A small image classifier, trained from scratch.
Training: 28100 steps, batches of 64, held-out accuracy 79%.
Data: trained on Sentinel-2 satellite tiles (TerraMesh), 145000 training examples, 12.4 epochs.
Rows from block 7, named by matrix and row number. Rows with one number belong to one attention dimension. Each number is 500 + 50 x the weight over its row's rms, rounded and kept within 0 to 999. All counts start at 0. Numbers have three digits each. After the name is the row's rms in percent of the matrix's.
# v: attention value (model.blocks.7.attn.v.weight, 192x192), inputs 64-127
# proj: attention output (model.blocks.7.attn.proj.weight, 192x192, transposed), outputs 64-127
v.86 096:472554535540530512499441536481584523654457492518494521570489419481427553491552436620498487412384515432524447481437530489493504528516423509545510449449572506472528438492446514526586476494538460
proj.86 106:434474467462491509488520486531457428455539529535561450522443552485508413544505596435425551413495466546450561528601526440381520503483513400557498600612444578526468473484504577512391496492532540
v.87 095:531484532554523504567482433557607451508493313499489412502519506483536445568565518598431528427560523497517488490465492512501481531531483468493561486445487447535543499470577480590457602493432480
proj.87 099:471457530451508454529575515491476521503572594455470523450599541495477510488435417476509522486365491494441506502477501553542548545439482486446460580527505647500479479503514570463525426494474551
v.88 096:493436499504467446480560442462550537478496478548477501461567560580502544571433449575458528572566460582506480483475474569487493555609471452530562459549543428511439513549524518529469493511518554
proj.88 101:503542528501471562432530601554549453449466518498482624548524486525533494378471470531519526555540525350455550550518514548503523453540449521441468533452461502456497537455478537441493510572407503
v.89 102:539435533552580445524546493490504586579462439540516481442491570475532558521454452551536496490500555576562515440508433443492468514521414583497475571512497452514469578539524465555489505462534545
proj.89 099:504501502467487504446566521532499422482516433459462518555547483512433578426493478559455537509480422481443567465457556601501526501582465465459530488531543453459542538556498456412390522480459494
v.90 085:416516464563436582370559491440480531463445571489468525552520474547579492470410497420522480515441524511482532505444413469493621462555548517534487503567581518556435457417406514489450370474559447
proj.90 093:486555457525460467485511513457529476500556459642485559473487481476436516455590551457426550505600475516543530580455534513401388518632485458549472448574527448511570540488444458513510564498510509
v.91 088:518557509538444419506538514428435558413573471530508564631455509571515481536520445518572563509433455423460473560509444533485537453491531527563506472526473521439541442545557413510565495552552472
proj.91 099:440597352476421521419543524523552511479488535469543461473592417534621508516408468467439547503471459546538464475498478504506472575529532430516426502556570522548429520445423433515493481546419479
v.92 097:491483562421570487584519479591538473414496549462528468454407460468472495461509472481516461584384546632469514553512421439491504419461555463463515532571428465509478495503486526396436559454449564
proj.92 092:601477586569413541518460512444498550539492511445503488467533493559517496543436528468614398487555587464448486472507533505650484452437517594425520479368471513491448514523572449434515509473537496
v.93 105:470486485594389436419568450444517497545458468486479470476496516515588557468381456629545529446608575552419491447461475506506492515534443571508639570434580462522501502602492489486528396449466587
proj.93 104:464490501473556453440539567499544445469524503508465594555493460530482546421531535547456644576560515422524543508541458507496500451598439513450400450602531459444585594457475478521455471519489497
v.94 069:551556486448463611622411495597570467537456484489490478397522582406497417440473527515496501535484532464469449496458458538494469598505534544457504516613529451464421466516542483494520508478570458
proj.94 095:592432507495567487549454500504420477487496470486517500523453500500495486598487395485456365444515481579544528398555559508582527471388549556502604489447525584577520494606495515579508584463527433
v.95 077:495535472535539482399518587481497464584507519546488534556452462412547490426542494423508542421513584394487400502545579465516499391471467503513481585397591509430486497413526407510569429502454525
proj.95 091:415463560513529493515509491525542491505551529482601458493456520518418513509451543533450575547456488621518557502541369464407571523511472438402520572634464560529504496539542598581456476526544473
v.96 074:499515504453489509416544486513488492408504575620498540629509495536489464491555589407509514454545520426451440495426501462495410467449443468505568531538632541474579487468460455572511518554468514
proj.96 088:432457451594548504526452487501561555493555400467555510544555563509514488450480464501575563518490466544497586458547551532548551541551567528483370479502481540507530493481468551449481498474447577
v.97 080:583455513478472520425438470502468476416555562542514466508530531530514552560370482495497502525552533494521493431544507553472519548506474476425595559561520471499507472579462571480477435507475485
proj.97 093:434600518513436458468627498525344512433458506491501512546592561464490461556500499597423545409496489451509476558545452492494538461494551436431530422518565549504495538514488460552502514478460487
v.98 078:515440504544557474585486527399529398525380478448497448513492497511474507558477492488518453475526525507479551512456483534518436493616532480595505520394468573471423522476521530481444461512442540
proj.98 096:511367393426455453528523476474425438483432465445410466387470518542554562477580442569551522555433472496483460395548490474573505529511463579499464531544498379517545499580567483473576425459474448
v.99 085:508509545592431501543526445555475559598452477505491479466487555444536422514509556434457434462537509506488615503484516551516475564495404524476488641505504482536496559371505540488398543417450486
proj.99 092:436504450452447501564498615507432460499472536444465482480485502571465526549511454617518540548470491437575441434560451494544578475466545488523457413516529523555460457576538514483583375601408506
v.100 067:502490556474438546481529477477492492469406428422538509473491481568590572435537566479553515428502528533559500385502450471487506642473502498497535476584550449445516588488497521483521467487534502
proj.100 091:504587489457555505551543505545365428393554476500365530428541540571493475521579487597440546463483477469386486553560473448640500431473473567452409539488480508480481457507472463485566476514493547
v.101 068:491395502528522519536371490524578495401560529573481477592512522576583472541507539549559469444495449448394552456466609493497506557492384462500495454471551508565439469479445496529459552565521446
proj.101 090:496536541528529516549548552530475586623480523507574505515424534431488536365439536414462525625526429525537535545519507508460494524440527495573482491493535497476555467544483535470480489556474521
v.102 174:530413498530411467464585557601449543490482533521493524424468628503574504488435446463494568507548489526541521444552514458485559560370443521376556572620530431569531456487544526458405495505451486
proj.102 109:477672528541472496475538526506315506439479514488485540545557518473443414552506533567468499459533496408488489566525454467479543465496521453475541438457593554514446499480422515524511424487438525
v.103 088:522524478542403579557549513567565471496397533472489440473503538450567447545543510493465441477485441507525536560471507446525495589471525550457461512504508439477455564471560604514460571448449525
proj.103 087:384492460420608555586426511461430485444552461472526652580529522492506469480545558542489492533587498466521587458529557475454469456513449547510445528523531532536460525428483555495497472505430606
v.104 078:396504504545512536451469397499536452539524552478472534484445561463510531549509530463533375473528513560451479490426461522479504467557491514495477459373447490569510578379419545458394479449564500
proj.104 097:491471428429528521531601590515481474445493576486491410432399456519446526555464464471498535601448493472512529482572471570538513489481577509608549545530546450502449357591477485528482459549451461
v.105 080:496560461609457490568443550530447487571629464507491505508520412527569466531426541528523517500538593442463514494497523542503517493494473419503542449480480576446449466518516515517495554555439482
proj.105 087:507474513444570577496469523469610520482417558560515528552486593523523473400516513454575568570487398452518517442477558544413473586495480517472393516462441427527499534517527442460488485531468567
v.106 077:476553498392488499526494518474563428560537467543530484439535525455452442502559464423506392499473483454445592553469531535518458542550566446601465454438454625530444515437481552465484586492485513
proj.106 098:497327443516532512572387437471517495494498521493465515423530485470571557551541461554567472488498561547522448425499503498500517529477403567481510529546487565504561513525576514442527589473493486
v.107 106:497668407582452453564542534553495460458541476442490511540431489382562507449566496488518534509482492475576474596489530462513536465425590555491472592520505521534472461480488525513490493480416470
proj.107 097:530462517512569563527429537537589611541518491603517527548516511533440403459465570460580422541545555412550530429534520500429458555575448451513478419479471525542441543467449462484479538484444590
v.108 070:545485376465430421496511482531540470419514459529512516558425451471459507518495576455434543407561559455515574481500587520514475524470547515394542504504533513520524499424410391577493494539523418
proj.108 095:545477524540467499473443496446565584630622587608571532506554511496551468557485481512585368530476525592557449482517487512479538477496457481656509526451487473485492471531572547393456540490395482
v.109 107:517468496612426526551515477518633509543558428496486538476453549539651504537492556482485489402598484516567529461510446488496472460585451509469453573515514433552582571415551494543391558506446471
proj.109 108:481522487451516533547538595522360468475440529486456443480508551538469491540502498541571525666463494402495531449559462558590509513408526493507437462553500498479435403625531504477538397494396527
v.110 120:440393531448540543387378459433484471549510521570495525515584560515494477583560529525441499530536500438451580525542562563509480502581447473469572435419560560502504520500507493515522450515515619
proj.110 105:475406490497453508469502460468550508555534488460613385518475476452548550513512481538427507440498480610539506467450513551491533480499574480497581509564516488441587506492531553523531595498543449
v.111 068:453488557471498375424558452455500460532598484430501523522482426582493515587581524575491446515479476503584563530432449489506455448592432519510515556465505491449560565395529412493478538584499539
proj.111 092:536385459450580535561472514542510478514442431468480428484509524511586547547517494458631533628522520495486560393538509558514472572470519534545424540588436506479474449642588542436498460476486474
v.112 124:497547459424546464495486601513464454600492584594476494575489402443437491430533421486527517629428553459509469496515496508495509457433495505588457453522461471453474370566537498425598533503527482
proj.112 108:551476498599481473466409374487635535552535491545478577477492524435462508463474514420508441389548506607479427547454519429406488542593412466450502491414454491494573549367445486526428546494535452
v.113 073:473441516516513538571459606567547502470450456556485432463464500478505464521624573404511430599488479478568582511491508453490479504444518476469420514491490485535467608460413566460539645493476592
proj.113 093:429537503546551520520575421431487503600569544486567521569451506454481516467511590588455569518494499486493465550503484500500451561560450543534511432485552522513491463463590546496404415566478459
v.114 123:541438519573405461590532513511591495520532422505483464490454548517599499500548496465448517449531466532573511479527469484500484479558433522418463544466452426585496558480561475578425571510427474
proj.114 111:503565531448520551563550599552327449481432550481512490537539547464451454572474527568569499631493522379547566494546455566535539496377522478494526461523545500498453453588530550506492431510403521
v.115 095:450428525513465485505475470487566451545481407440496526438541551443491493561504505501398502524601452439522569452548510587487456567529444564456496464496527457595471491502577439489417546457459517
proj.115 104:536486514440506590600429547568537522525552461520527442473446562486481498565502465581550451562459496543570529512513559470556595490488542468596517535569555612485542447552416563549545533456484520
v.116 100:537454465446482493551495558474519478481426514596501479530494451496466547407520437555488586573434499531462476482526526492511563489454534492496468464527478480534502387548519470485524591476533463
proj.116 090:583577570540491477500506442520578555520471535536517560485492479441459468483438520381501419440615554564516482566443524502339491505549447408464579519434489477511479558444468459512560521475586482
v.117 086:568461505577514443455525613524370430489517478480477490473421455460532529469463417532491573555427564471579459534522484475499473423407460486509573512520483563484449422494451381452510472511438525
proj.117 098:467582509548455435531425421514510543484501455535491579541580580492508451455476480508532437458596422530500451490535548370366540578602500505371559468442553520491535598436450497546538529450527470
v.118 098:472455474431525531471456489532563512508539540553492480514516551515528439551434533449492466524479450438477534543518552560512473491531486419469506429438559612453412532545520522475506499478470618
proj.118 101:454354462507536557484344461407503514543500502455552442533456510429516490492561468468556534499514470515583525420456521556381485509501475518444494492563486500514582512479521464452474547496476477
v.119 113:466436509552413510525505524487502518565510443449526532423508565433530518500441563559413559437553485453501553466531520585495547525486511523378473524515610503595514437419428449505469477471514466
proj.119 111:530597516474507513575451583502487546480507484560577457500504474448453458542495490554508416551484503498508507519511521491427512505534499478608582539524549576487507508584477585508571480445424509
v.120 076:521509492542487561464571522570517505479439629567508484500473463460569478457624485545521515522552462500494528561461516414490546457349549463487482531515566546523484462479519459469419490419537466
proj.120 097:421633549533519441439481492425534526510581473534553591553502496485462525444419527409463527477469521485540474562514473518405432482572421527568485505484504514517495497387393456536423427571558528
v.121 106:481444496394508441490467581451501454486502433555523471643517537471467545545526454504454577607528442409525519497535552451507432513490476505443531439515545563513433418522516472546585509555511487
proj.121 112:536440509549504507537422410512520566589538442506580500478571540444542471484502509572499370425572516567527495480474567474432570496558503459437533493478512525519584584469524525472495613401473478
v.122 072:531503481530486534478548552564499543566537548435509450428528518441541567484526465609457482498445424522568560498453516443500534496462501427511550480569591607480386509556480506493557563525437470
proj.122 088:462524532521524523520437496469460472493515521538535559577395514415404423537491592473505553486575488469539470556459525515314502511503538467434522412509448470527494527397505504546492537517588475
v.123 157:435579475551454540461472420573435436497558521524505518481494588474589457523520606475517506389528588450542489530487544583491537531480529468378475518479580553493506518527492547548474487503473505
proj.123 096:421479516527574585463518590482562541521571500567625439634517522477507448531494481558495556582470415412540529473532496536496457529505517539557490431588470527469520543465485556537435509513440540
v.124 071:485522528581404516571500467491537588609484442513495528557548475449485527418557592538459487519502451463493553516522578399519528567505542473530415557521539501574497464483549440517464379445521472
proj.124 092:549476483427569551531464577486550516494451516560548454532512479532555572468517508480611505522526584584599554459451578621442466434530488527531476555533512476560537508518517524462546503493482531
v.125 123:383548578459562537511511428472530520501469437464516464511517466489444532562579541425506467459483543440488549542434551459504438537528502512580400437444500540429511540407519515498570587516550495
proj.125 100:474369414533537536534404511500605485578585420468534482460458506555534553479516454534447449524450459540439529467548538445637553508538500581602457518472442546470492418526576574439542491479482545
v.126 113:434631507617563508482495474537436508530443482509479553626500383469487458424498462605496507464483555445496431508493539471495514420468534553572474491477573543437490461471475424468608480502534488
proj.126 108:541425494497533517515397513504702545511559461575523483488435460540507559425472476320539466535485487545527591497489534503407480553546494496538458556474391482509504471527450489492458550474549478
v.127 103:472506506389522466460553519407439544425471551498512515517510457540454536517467448557536568586448520578453501455535443454496504554452557515556554449610424463489511429549465523507546422544586429
proj.127 104:560579522504493475454606460561447463383445489390398525477580471533513545533535510548476503395530546500421458549472529457615536477531455494428520617463526509474506539499510502475561506458544522
v.128 140:531467574436492600443558439473414565414472544406530488407517607610453547541441516512494551468497513620479503449514516472490498557478512493522551506563444515517480515479517542466506489530551532
proj.128 104:422550494466477457418551495496392463477493495357477506441518462535504503525531479556358522406480443441387482551505458450662499403482531506480541467496499545434484480459521500494524462474529530
v.129 126:521491538415428583548565484504430566353439585457508447480518533553539468537421488588454566565452406549467524495526464469502528622399537516464517508614490453562485454584495515505531510499505476
proj.129 102:462616542458510449468525480524368496415480426408462574543558478505478523483519540520448492422561463477462536552491550406551527393542472467454492489470559595474472529424428487500561460439497593
v.130 120:570555469546535493546535497439564561545433428428470545457499423463521475456589524514510480538435445479458463523490442461523478454533568531588422459523486452547449514484509454511598516441551397
proj.130 089:612447521435522515578463513497630458522486512526447543425409412538498558448482535414594472584528561557489543490438552545420516555521474494545513581525455470521487498554454423457531579499537499
v.131 098:560622496484609490531468532553451442524563535488498448515482453567485425529561533381551387516447562535466478509455397479503502491476575474537493566496413469405481557519455572493454511472461545
proj.131 107:444393497510495466469501424474510458472490557519462616476516482473559518444485519483473550503498483532492448478496495492541428581547381549448382467478460482486520539378536443510418482584542512
v.132 097:487564514561493479611551459522499522457436393419509438564441463572559476430489500500525489498504502530510444497505510406490489485479536595535420593490446395470605525441506475471468546460501441
proj.132 099:485517485497570541541545618553494511477530527525465543534482543582488513485534493450566530627490503425487612514579523536580509453455521508598375500480515527568417419581529526516521404502432597
v.133 116:516353509499437480445543472441536500575530498491492479414538573546483558575516490516460533466572545568515568443496528537498472577607398446520574461512521530529486520502501501528426412504463616
proj.133 104:479512484409463470479521507478329471438433542411509438508494503468535494563529482603463500478438511497492463472483450541576548432419580505459574496549544456450520507527556543529553502496517430
v.134 083:456511511514498494501524461419475528404416466384511484507488452497410508513463516542487550474532443494451490539499505456493507509460512577470509490545543447533606427454434481523598469524532391
proj.134 096:584517496474529507537578616602500505518518487532527477499547527521591532511498430541500435614494556480527568503490563543563568489495570490600559556518510545427419513568489519484560531446456572
v.135 129:504405467579542468460456482515668509658504522519487548471455494536548523495583532465454470476518443570559563516514446546500489416626469479488519523407481468533512602500467454483465510474443592
proj.135 114:585487484424478526539522523493428430460459544496467453484430497494486560565506490488601512638473549480525502429474451587535506540447526477537468564567515458472491403638569533477486434534494427
v.136 132:543515479532477520463594589619441543409449537523493517425499493473540461391471491478515545556455460535511464501484423439480554554322561522421480577659520432542493427504481498436468491461508450
proj.136 109:505706544565499455462520489473432521429530495520453596564543484481436478488472582485510521446559497478449482603494527435430470480548442472464501500447569566529506531457366464529498460499527559
v.137 155:460337554396447485542522483446504543473496485556508500520567535486455523565464467611457591520551479456488513384557557502485537563492390524487576409533597519550519399537560503525517497541589444
proj.137 099:495621531500460485494477465516450516540466435428560447471536551490490468546508476562405409348501500524436521597479519452505555399498522466499559508457574510474536532490431519535585521444492495
v.138 102:566496486518475506574569545574581535531527364482479516477468538477573448515536514511493472490528491499646498464504469469508470427482486531383444573495454419570490567457596539491391520560396479
proj.138 096:481549530510506481582445519484376458468438523577456547518510544489444447509487547481667504545529514457516499500537451496482503540513442504492381470486554559555484463549473510528460431504443545
v.139 082:457483507467501484471564445466558522572511375495488504392419467467503527499611497593470510410485499592479502550527515437495483417517519445427495541458456461549565577539426486530493515450444532
proj.139 096:517413522552588549490506636572541529479590516459568409510513434461489479494473459499573452640504575422534518383492432558568438558494451496526400525548467516471503412536579547454464491494491437
v.140 112:506414552544445548507451451510531552474549451530489524486553563542550495520432565511482547476607440515505490499474486497482518538518436543451520489569524409572547553503542494539400531510520560
proj.140 111:438613564462513529539627599525410469413469513476571415555461509514519521537478497522499561616502450448478558520515500595510492453410586440526539487530552570489459413568481527523548430486441516
v.141 108:531464558552544478551457443457480579577447491372487522503506522608498548528415503546460443492523558545449492534463491639501504510666482517559542536463442459380506547580547493485468486477472533
proj.141 111:488469471404466502489571534553430438424383489426416425452491505562554516518508425537445519500473475455480557433512456476579507473408541482447541475518461451511445494561566461514592489503502494
v.142 084:568620501484486511499456444362531533553450466423491510528483498521439493522452548588478508451470552518576507528523482553523495519684488525530535492478524461411476520463590439547581379483469469
proj.142 099:512433495391503557501554549580540485419406539461429498551480525545529459522525476475557522569493497454500553394556505572533535463393557483463496519548436418543525540598579480556524598511486557
v.143 126:386395441517551501450416453524562387608571512560509450447470530476553495498536469494537483410545617483467614498553559611494465427601482438452515502401544625405551553529526513499476447477383559
proj.143 089:487438471509509548471494534460480540512516523550582403568463565430526475551536477532460510570401457492614441431510452558464464558453554548561479477546488435534528482547582555534428541546498459
v.144 150:494529515486465492477519459430467475403431536393511547512514472481485539508484474485503528534562516486426548492536526505503471532568562594618594423495405522552380460495414472473559435478577509
proj.144 111:417489462408504508507434437511487461567523575517509403507458539514541491480522469427525512453530538500428524517421542511425507517502520439503505562571555515457514566514470503458530503508440519
v.145 077:489492491532433452410488424437460432438503551489498499589452529485509409497533421471516490446519504454468540486492620531483576446567532514465518460450451545481482525503464500511512438549471426
proj.145 094:513586481496512543531443536528488546479468391487485491404534503501496542601396435541439535470571531518340460534550391432523441567507594485568486468472457516480454434510419498507495520429558545
v.146 078:399431509517529462463481478532583498540458503513505511536510491435482518446492496431539421446611521500457580540502452433494523389528511474532395479504404549552470515471447534468377535498499477
proj.146 098:569595465451408502501485460495397529528559434430503503602459541513455495502472511539428565486411469486497565478476528524527363538497515473554444419495477468446457446434452410521573472508535552
v.147 161:396571513566447499447447422499606443473558524515489445581509484483580463494528618420510478407510465341424563595491486516504503468549470490491457487447575486465525546477530465530512523469456487
proj.147 102:617526495516473536542504567493437566580587489573508550520543507482481585487470426519453563489519506531522470378551594442425533450473498374478462548441522518502428397449465501572595476540501513
v.148 075:423437494553468504505451474437442472449595555565487491507504527551544492445478577517436483447612496461408540399452547572517478484560443451457554561492553463478616521545491549497411491509495537
proj.148 094:442462471540518526485563531544551481532460499544523530407516417445459585516459438475520547416487510548511455470606501512452622492491476451585508489469509520476469582487487556493488511442431451
v.149 086:435537479498510564468450510502479490501556529521489485601509443593512539411523536506529441573532531445487480510445507569519515538496523506550526429481522457453597457511430563446503423525578533
proj.149 094:437471423458459486516459502490506503521418639506501488485433470504488538506461492472485556472484552555481565497462542521324504494502452486569398514411524488507489470375545436528564459519443557
v.150 155:527478481488517517497537598557425554501511575560506511396490492516503498378424504435550432591462516564450461491506464499478560527436564489483481588561470412544452503491445588400455469480553517
proj.150 098:397469545475472438555509403503528412456454529375455414507438531522433480445588500472454546528452550475534570487449531578645499504522495519506511400524432489443574500537567443553382503519523539
v.151 096:493497533457487403566531420442521486481474510474514455538515545497415544537435456533447576470553537471525487488462577456499498459612403492549457405488451541530470436527576478600514500520498479
proj.151 101:476472497529495508424503506513525555530472413479540535447600468431524430562475494516535432418544519468434433554540390451568498518445611578509526501516547508533452590507418577414530557516458448
v.152 088:406496465530477618458467428512433454408578403571494461495522553423513501454507532526436475514505464502506549543519543614522513554498435537450578524534704480553521492520469540457522517518443524
proj.152 104:526439480479531496480459564485618513566447575560594571464473404561460504492540478441489482404485515505536533431536527502318614476597505522542454527390478563492422554453523499535530535404443488
v.153 078:531466512465474438470562390429388502519503433506514593504522518543438479598520431554409543444532587541520534459527562452527449525570442521546529491497514480506507518507524497598539354487483475
proj.153 097:437485470573567528438523501521562522475449517462478485519568527433516532517483509517616440450603473460507457625544348500498483499475591552487531500566504470458527539578504552456442544442462436
v.154 081:495482530423538428544509497488509546438476464583483463509621539443531482511581515521442578514574461402458521531507558438521471468514506494491553438488573557473526501578454526421508520555480506
proj.154 102:567511542487512490421535525489472541589538535554524602491513424550457586499472553535545493506468469501486424510473442482364565488487459404493458487494424523473490489485528466491619431450435534
v.155 067:474539537471577460454530447459459517443493552438497484520561602479476518549497474508515499481534563571443448448459444576527409469491486529417495523538466380482536433422555511534452488485551381
proj.155 090:560481482590479538503579534526554511529464540553567580422543473468576454534510463550525476515506469462519475552557576432350602507513492545497634523517481530671492573494465549518457444528460478
v.156 079:541497486500531472440502554521573524496405471586501419500513529425421576518519486503530456517437525381566502516533528429474518492449480504561405493496460494483485479461424549509587522490555353
proj.156 098:460476489481445543509443492561558519625490530531469450523522490491543409486503505448507524571537510500495445437421472418512502537575562520484537510466555523508496428530555489489497500549412504
v.157 141:529453498504538474603523503483524517596423504497501520423548487529431528516540428557545433558571500568481465532491502371517455445558489577576470463424380512561452617448479525519491521463523512
proj.157 112:485529460441500516469530477482417481483519505403530462670437481466530438432485604475524593500428428476555512590483442561435435526448477521452551460563515448495487507557454414482498437516493502
v.158 137:520503533503486487480607466442440544422475519485530533569418410506384519469509483510435570503414498490416580546548489574476508454554519618578542498517470458505524383540489467459576463441595450
proj.158 107:435460503396487454537409435507508456550464544468494445447474557461595473511484411458500412434563593521442455494449571493641492491424502430510480532492560575425423568481482522456512560513456509
v.159 092:541434538431468388535482533415498625466504546478496544550536563535478566574453538523547582505403507515509474396529480463500461596491525460535475411526528435489546423492527515486511415563558444
proj.159 095:461449486554493492429512394451513462492450538494461481471544536412574417545501499501558452448630484461495472563458437437563553457534570522454487528594477518508534633521502555432502512491492460
v.160 090:396425510506496545427424446440473510534567509538495529569467486507470521500497518509417552382556472572519547554593601514490579449596487522520498419512486511556480459447416469502522394509529448
proj.160 104:384531504504498520435454491539522483497440511468494420440547546499529500482492427423470486460558604503379589490463512484528448515503588520587451553464518534400447528414463535490501564494505467
v.161 078:440408564507561497503465475489472561518378490550507489532520540429552551502465491595463493388654495503538526457535591503509503458531410491471524417564605587477461521533420485492476519465554461
proj.161 102:478570448514451521398445510555547558514548485497545557483460574561424526546531596533508532471455508518480581514485488490388492502542600535635412527485452557543523518416527494494564475541465466
v.162 150:434468426494498494524431472491577368530572441492497457528490419409489538424573514492517454463567501422430510607487504474512495425561484563541471515394517573585506569481430449526544536423524507
proj.162 105:519531475447539613509475578540424535574518549523510478598469480535514562448452478466492579503437502541515523425504586523353465496504418437491474560445564448481449477467437438528510464538468524
v.163 104:609442549445448485499496560498444563369504519457451557524537484538514529481478449513439530607498489551431484482527423461503462546495571548487564523619492429562518490580462536482467499493528519
proj.163 093:377430500480551502588506369442487410499459548490463469403488495540495471491550431456491443528524517489482514531461577608489576451489422455465604483543470437494587547513533439483429490480465542
v.164 088:514497535475513576496493533483493609490454564508514543483575468531406606448492527470493482556517481494492450573585490493498520547502479563637511459542458397538489456561360582501526467445600469
proj.164 098:457416505464489473494453424508528492561443628512495448550440518450534450506516496465599469438551573489533533533427611525569553485470527439501508510536505572485507579466589465468483548513421504
v.165 083:529581519502508551402508510469522486507499515492508499585509470553584466525484497514600487572520512587537508412453383588505434555463466425471478496570450481493527528530583510441415489552465498
proj.165 096:522467525472498441568509474470519482401488466511497506389464557509470538532522464485458474484496449513510503551528567569626554540493507504574507496516497463534546531491542537457491548489556471
v.166 099:640526499452533509528509594580508528449432545475512522500479449531414534413419494401548501577430483567515426505490425422480509553394574470545511577583434513518451476482553476414559516533514507
proj.166 104:458514507436483430521469349437461475467537480455479464541485587499563401501559516519468480549475495476472582499434527514666404469464492530432474455581461459476516493502485465485472509547592533
v.167 094:462554487519442516488496530474621409426505618444474525517475523513554460504520472403496411595465446413440425587511465516522517552520658474509531488478431512415455490538506485494490483488531564
proj.167 099:529483532443507517487436479461382530542581524567499573599552480504478476505490503506479596445484522499496567393508545521339521484508467443471482540424560475559479493530480472482589501478557532
v.168 077:548512523571514519516550553557517573385434532533531490561556402524504537458487526462596473523499529452449467474436404441489447467480565491468466538560412468489558505564587484505509541524528443
proj.168 094:521509465451478495552484407423461457585412527499417463495507511435611425490551461503474469611446422542503528483529570529632544503419443477489484398514532429514477494476451441463522546553536582
v.169 083:479543478470447475445423527502572540488631419520486497532521588446495527531403544530499479540429473477479527450504539454514472546427379483538506489514535410501473534448485532533485533537503498
proj.169 098:482393497553501587456507519501569508515369568477536502487551415520487409491497480438545482552588483506571487563567476534486606464588556599411523530495490489568528506492578546529450585451545443
v.170 079:515526525532502546560505454557528456372595436490491453539489431460510487421543526577446449550441461443520503526484464490503496498461529473492511492498480500548560529551449484482529561458428412
proj.170 099:507420496504582549589479533472456452603443575605516589435523432546509546530464468404537441482511512549510491523493565545493592495501434456478507518456527532526379509493560511462474512428464577
v.171 088:416507459629418512553474456565489471480565584471479479517459481488539484470529570482547479528618466502494554510461492491505512442491465511497525614394502431548514533569431488483401492479505532
proj.171 089:503517497489514517565513540488411498483574506498485542544520476545452588520471481551496573528404516573563491469544570582493481542489478408517384410524498506454515446468560463612485470471556547
v.172 075:531555441548469472510481514523489428426414589568503485447463442544543516436388530508597403531529506466407465516517480567493505479460538483501440543504558451433517535455570504450444617464529481
proj.172 089:471538515430422437544435444519490526558492463478440532539473579537506521454518457462497505564413449557514492417568556495518500521446498531428567515535447513623500387540513469542484497560547522
v.173 093:491467513407518483459471502515399525510471469561498554493557518463415496572503459511412598447519480518551491488643657421509498583539504545588496397551549536513431417486417465489487443617512459
proj.173 099:474492532558567445395490462525606560507519515524546511443464526513495529521505569494522529471575560502409508577404375438413494482591586509521470539523437570487571549472513572431517511461486485
v.174 114:490491554477522390468469460447517420505548505462488516590544504499514523624507468457476613487576509445526506485452498451516424586512464447518502429460452649466507505470530421555560497530474484
proj.174 101:609552481534541470438524541453471610483579465600516576465605529481528519555464506596513428455526442491442452567538410392399557465523584512480493557546562455584513557497430579437578456477518477
v.175 154:540534507519470513527537441477400588560482478442509571464438464540421515427451421559543535479496558594534497409518501514455514462516468574563532533488451404532501466466528455505480402419562464
proj.175 110:404455484493495414511498424487505424451483495418453410470459580457526495491484485475525473473530492494432443596455479526758453480387525462468495442559505517469523488493504507461403508535482526
v.176 090:489508548460526489558490501503418538482471511505513555511542410568513526475374425482505479616565541535371470421558456555498484565581471491592471460470441402491591422449452576501426476425569450
proj.176 101:444469452505401460478517404505521484547409562487468469547461564422530443492531494486548517421502543522559555601518524517473519494463588572528480449568534482487480611477484487458482504538512546
v.177 083:566541455441510460428485499558430415522464554409490502498469540542540523482384518437604539556550580597475551393449405462482538571476493439493466498467485411466475446534502478472481477507530516
proj.177 099:467542571499439442518606440501517501443464498497481520517502595531493463529550473558415491478523510485568521558570488572594428534454560581484498434572479451482580549504475482500459481557566532
v.178 096:489608483576484565455482466538437550545476588535507452487476493527563433523509504472526518453589494502502535535456538511483563447479509449439492579504591458503501528460530461481481439407434489
proj.178 097:593502564564510448536563629452545500517506499478486523422518493505386634479504460568461485497464535531532440487576515554629515499440484454527445431479494501462465453507533511576516473511496517
v.179 127:567488515417488444556537529423432524433475404505481509525591466507514553569471484622411546541449505472454443439522464569536476638525497491535537502558528530461552456648501530518573485499490541
proj.179 110:470430506520548508450487493517594464514468575603525548444505447503503508470555503480562450459535483501550494487532463518278635475549476538482538532482551481567598594551535561481503527457423445
v.180 069:476455506485608519503457580512512511567399583613478567570457483493440472448466487508515517531545526475469410473548460485482486528472431481521535412516560569485563425478412601499557471460533471
proj.180 094:499553499552414453463520432486495511496462516429504460457411588540451498481511516531497504475437533496414531549394595525522486520546525527573468518446471496513466575386589470508477490579499584
v.181 106:479526572480507474443473502549521590485401542492494541480571521519479505508392537466558548516485530466524500433537537458492494574424482488515443486507487490465532458464523438488485506488549466
proj.181 098:539549477551430441460515440461520550468509457510465499515493592509573383493536512523496423556534461493446517590511489401571472461487622549476527503519489529540443486460487556492526541593556521
v.182 087:498548475481521487528531407481445480490490463467495511576440452530499463502414426473400588484455455498483536386516574473515491582565482478472520504514522538514530476532481501501487570533455501
proj.182 091:519500530472588390437455448439530440340471433521541562406468604508535530570500618507547435436513444540435527678512399528547421492468523556519420501546390528497449606494511516398512529515593507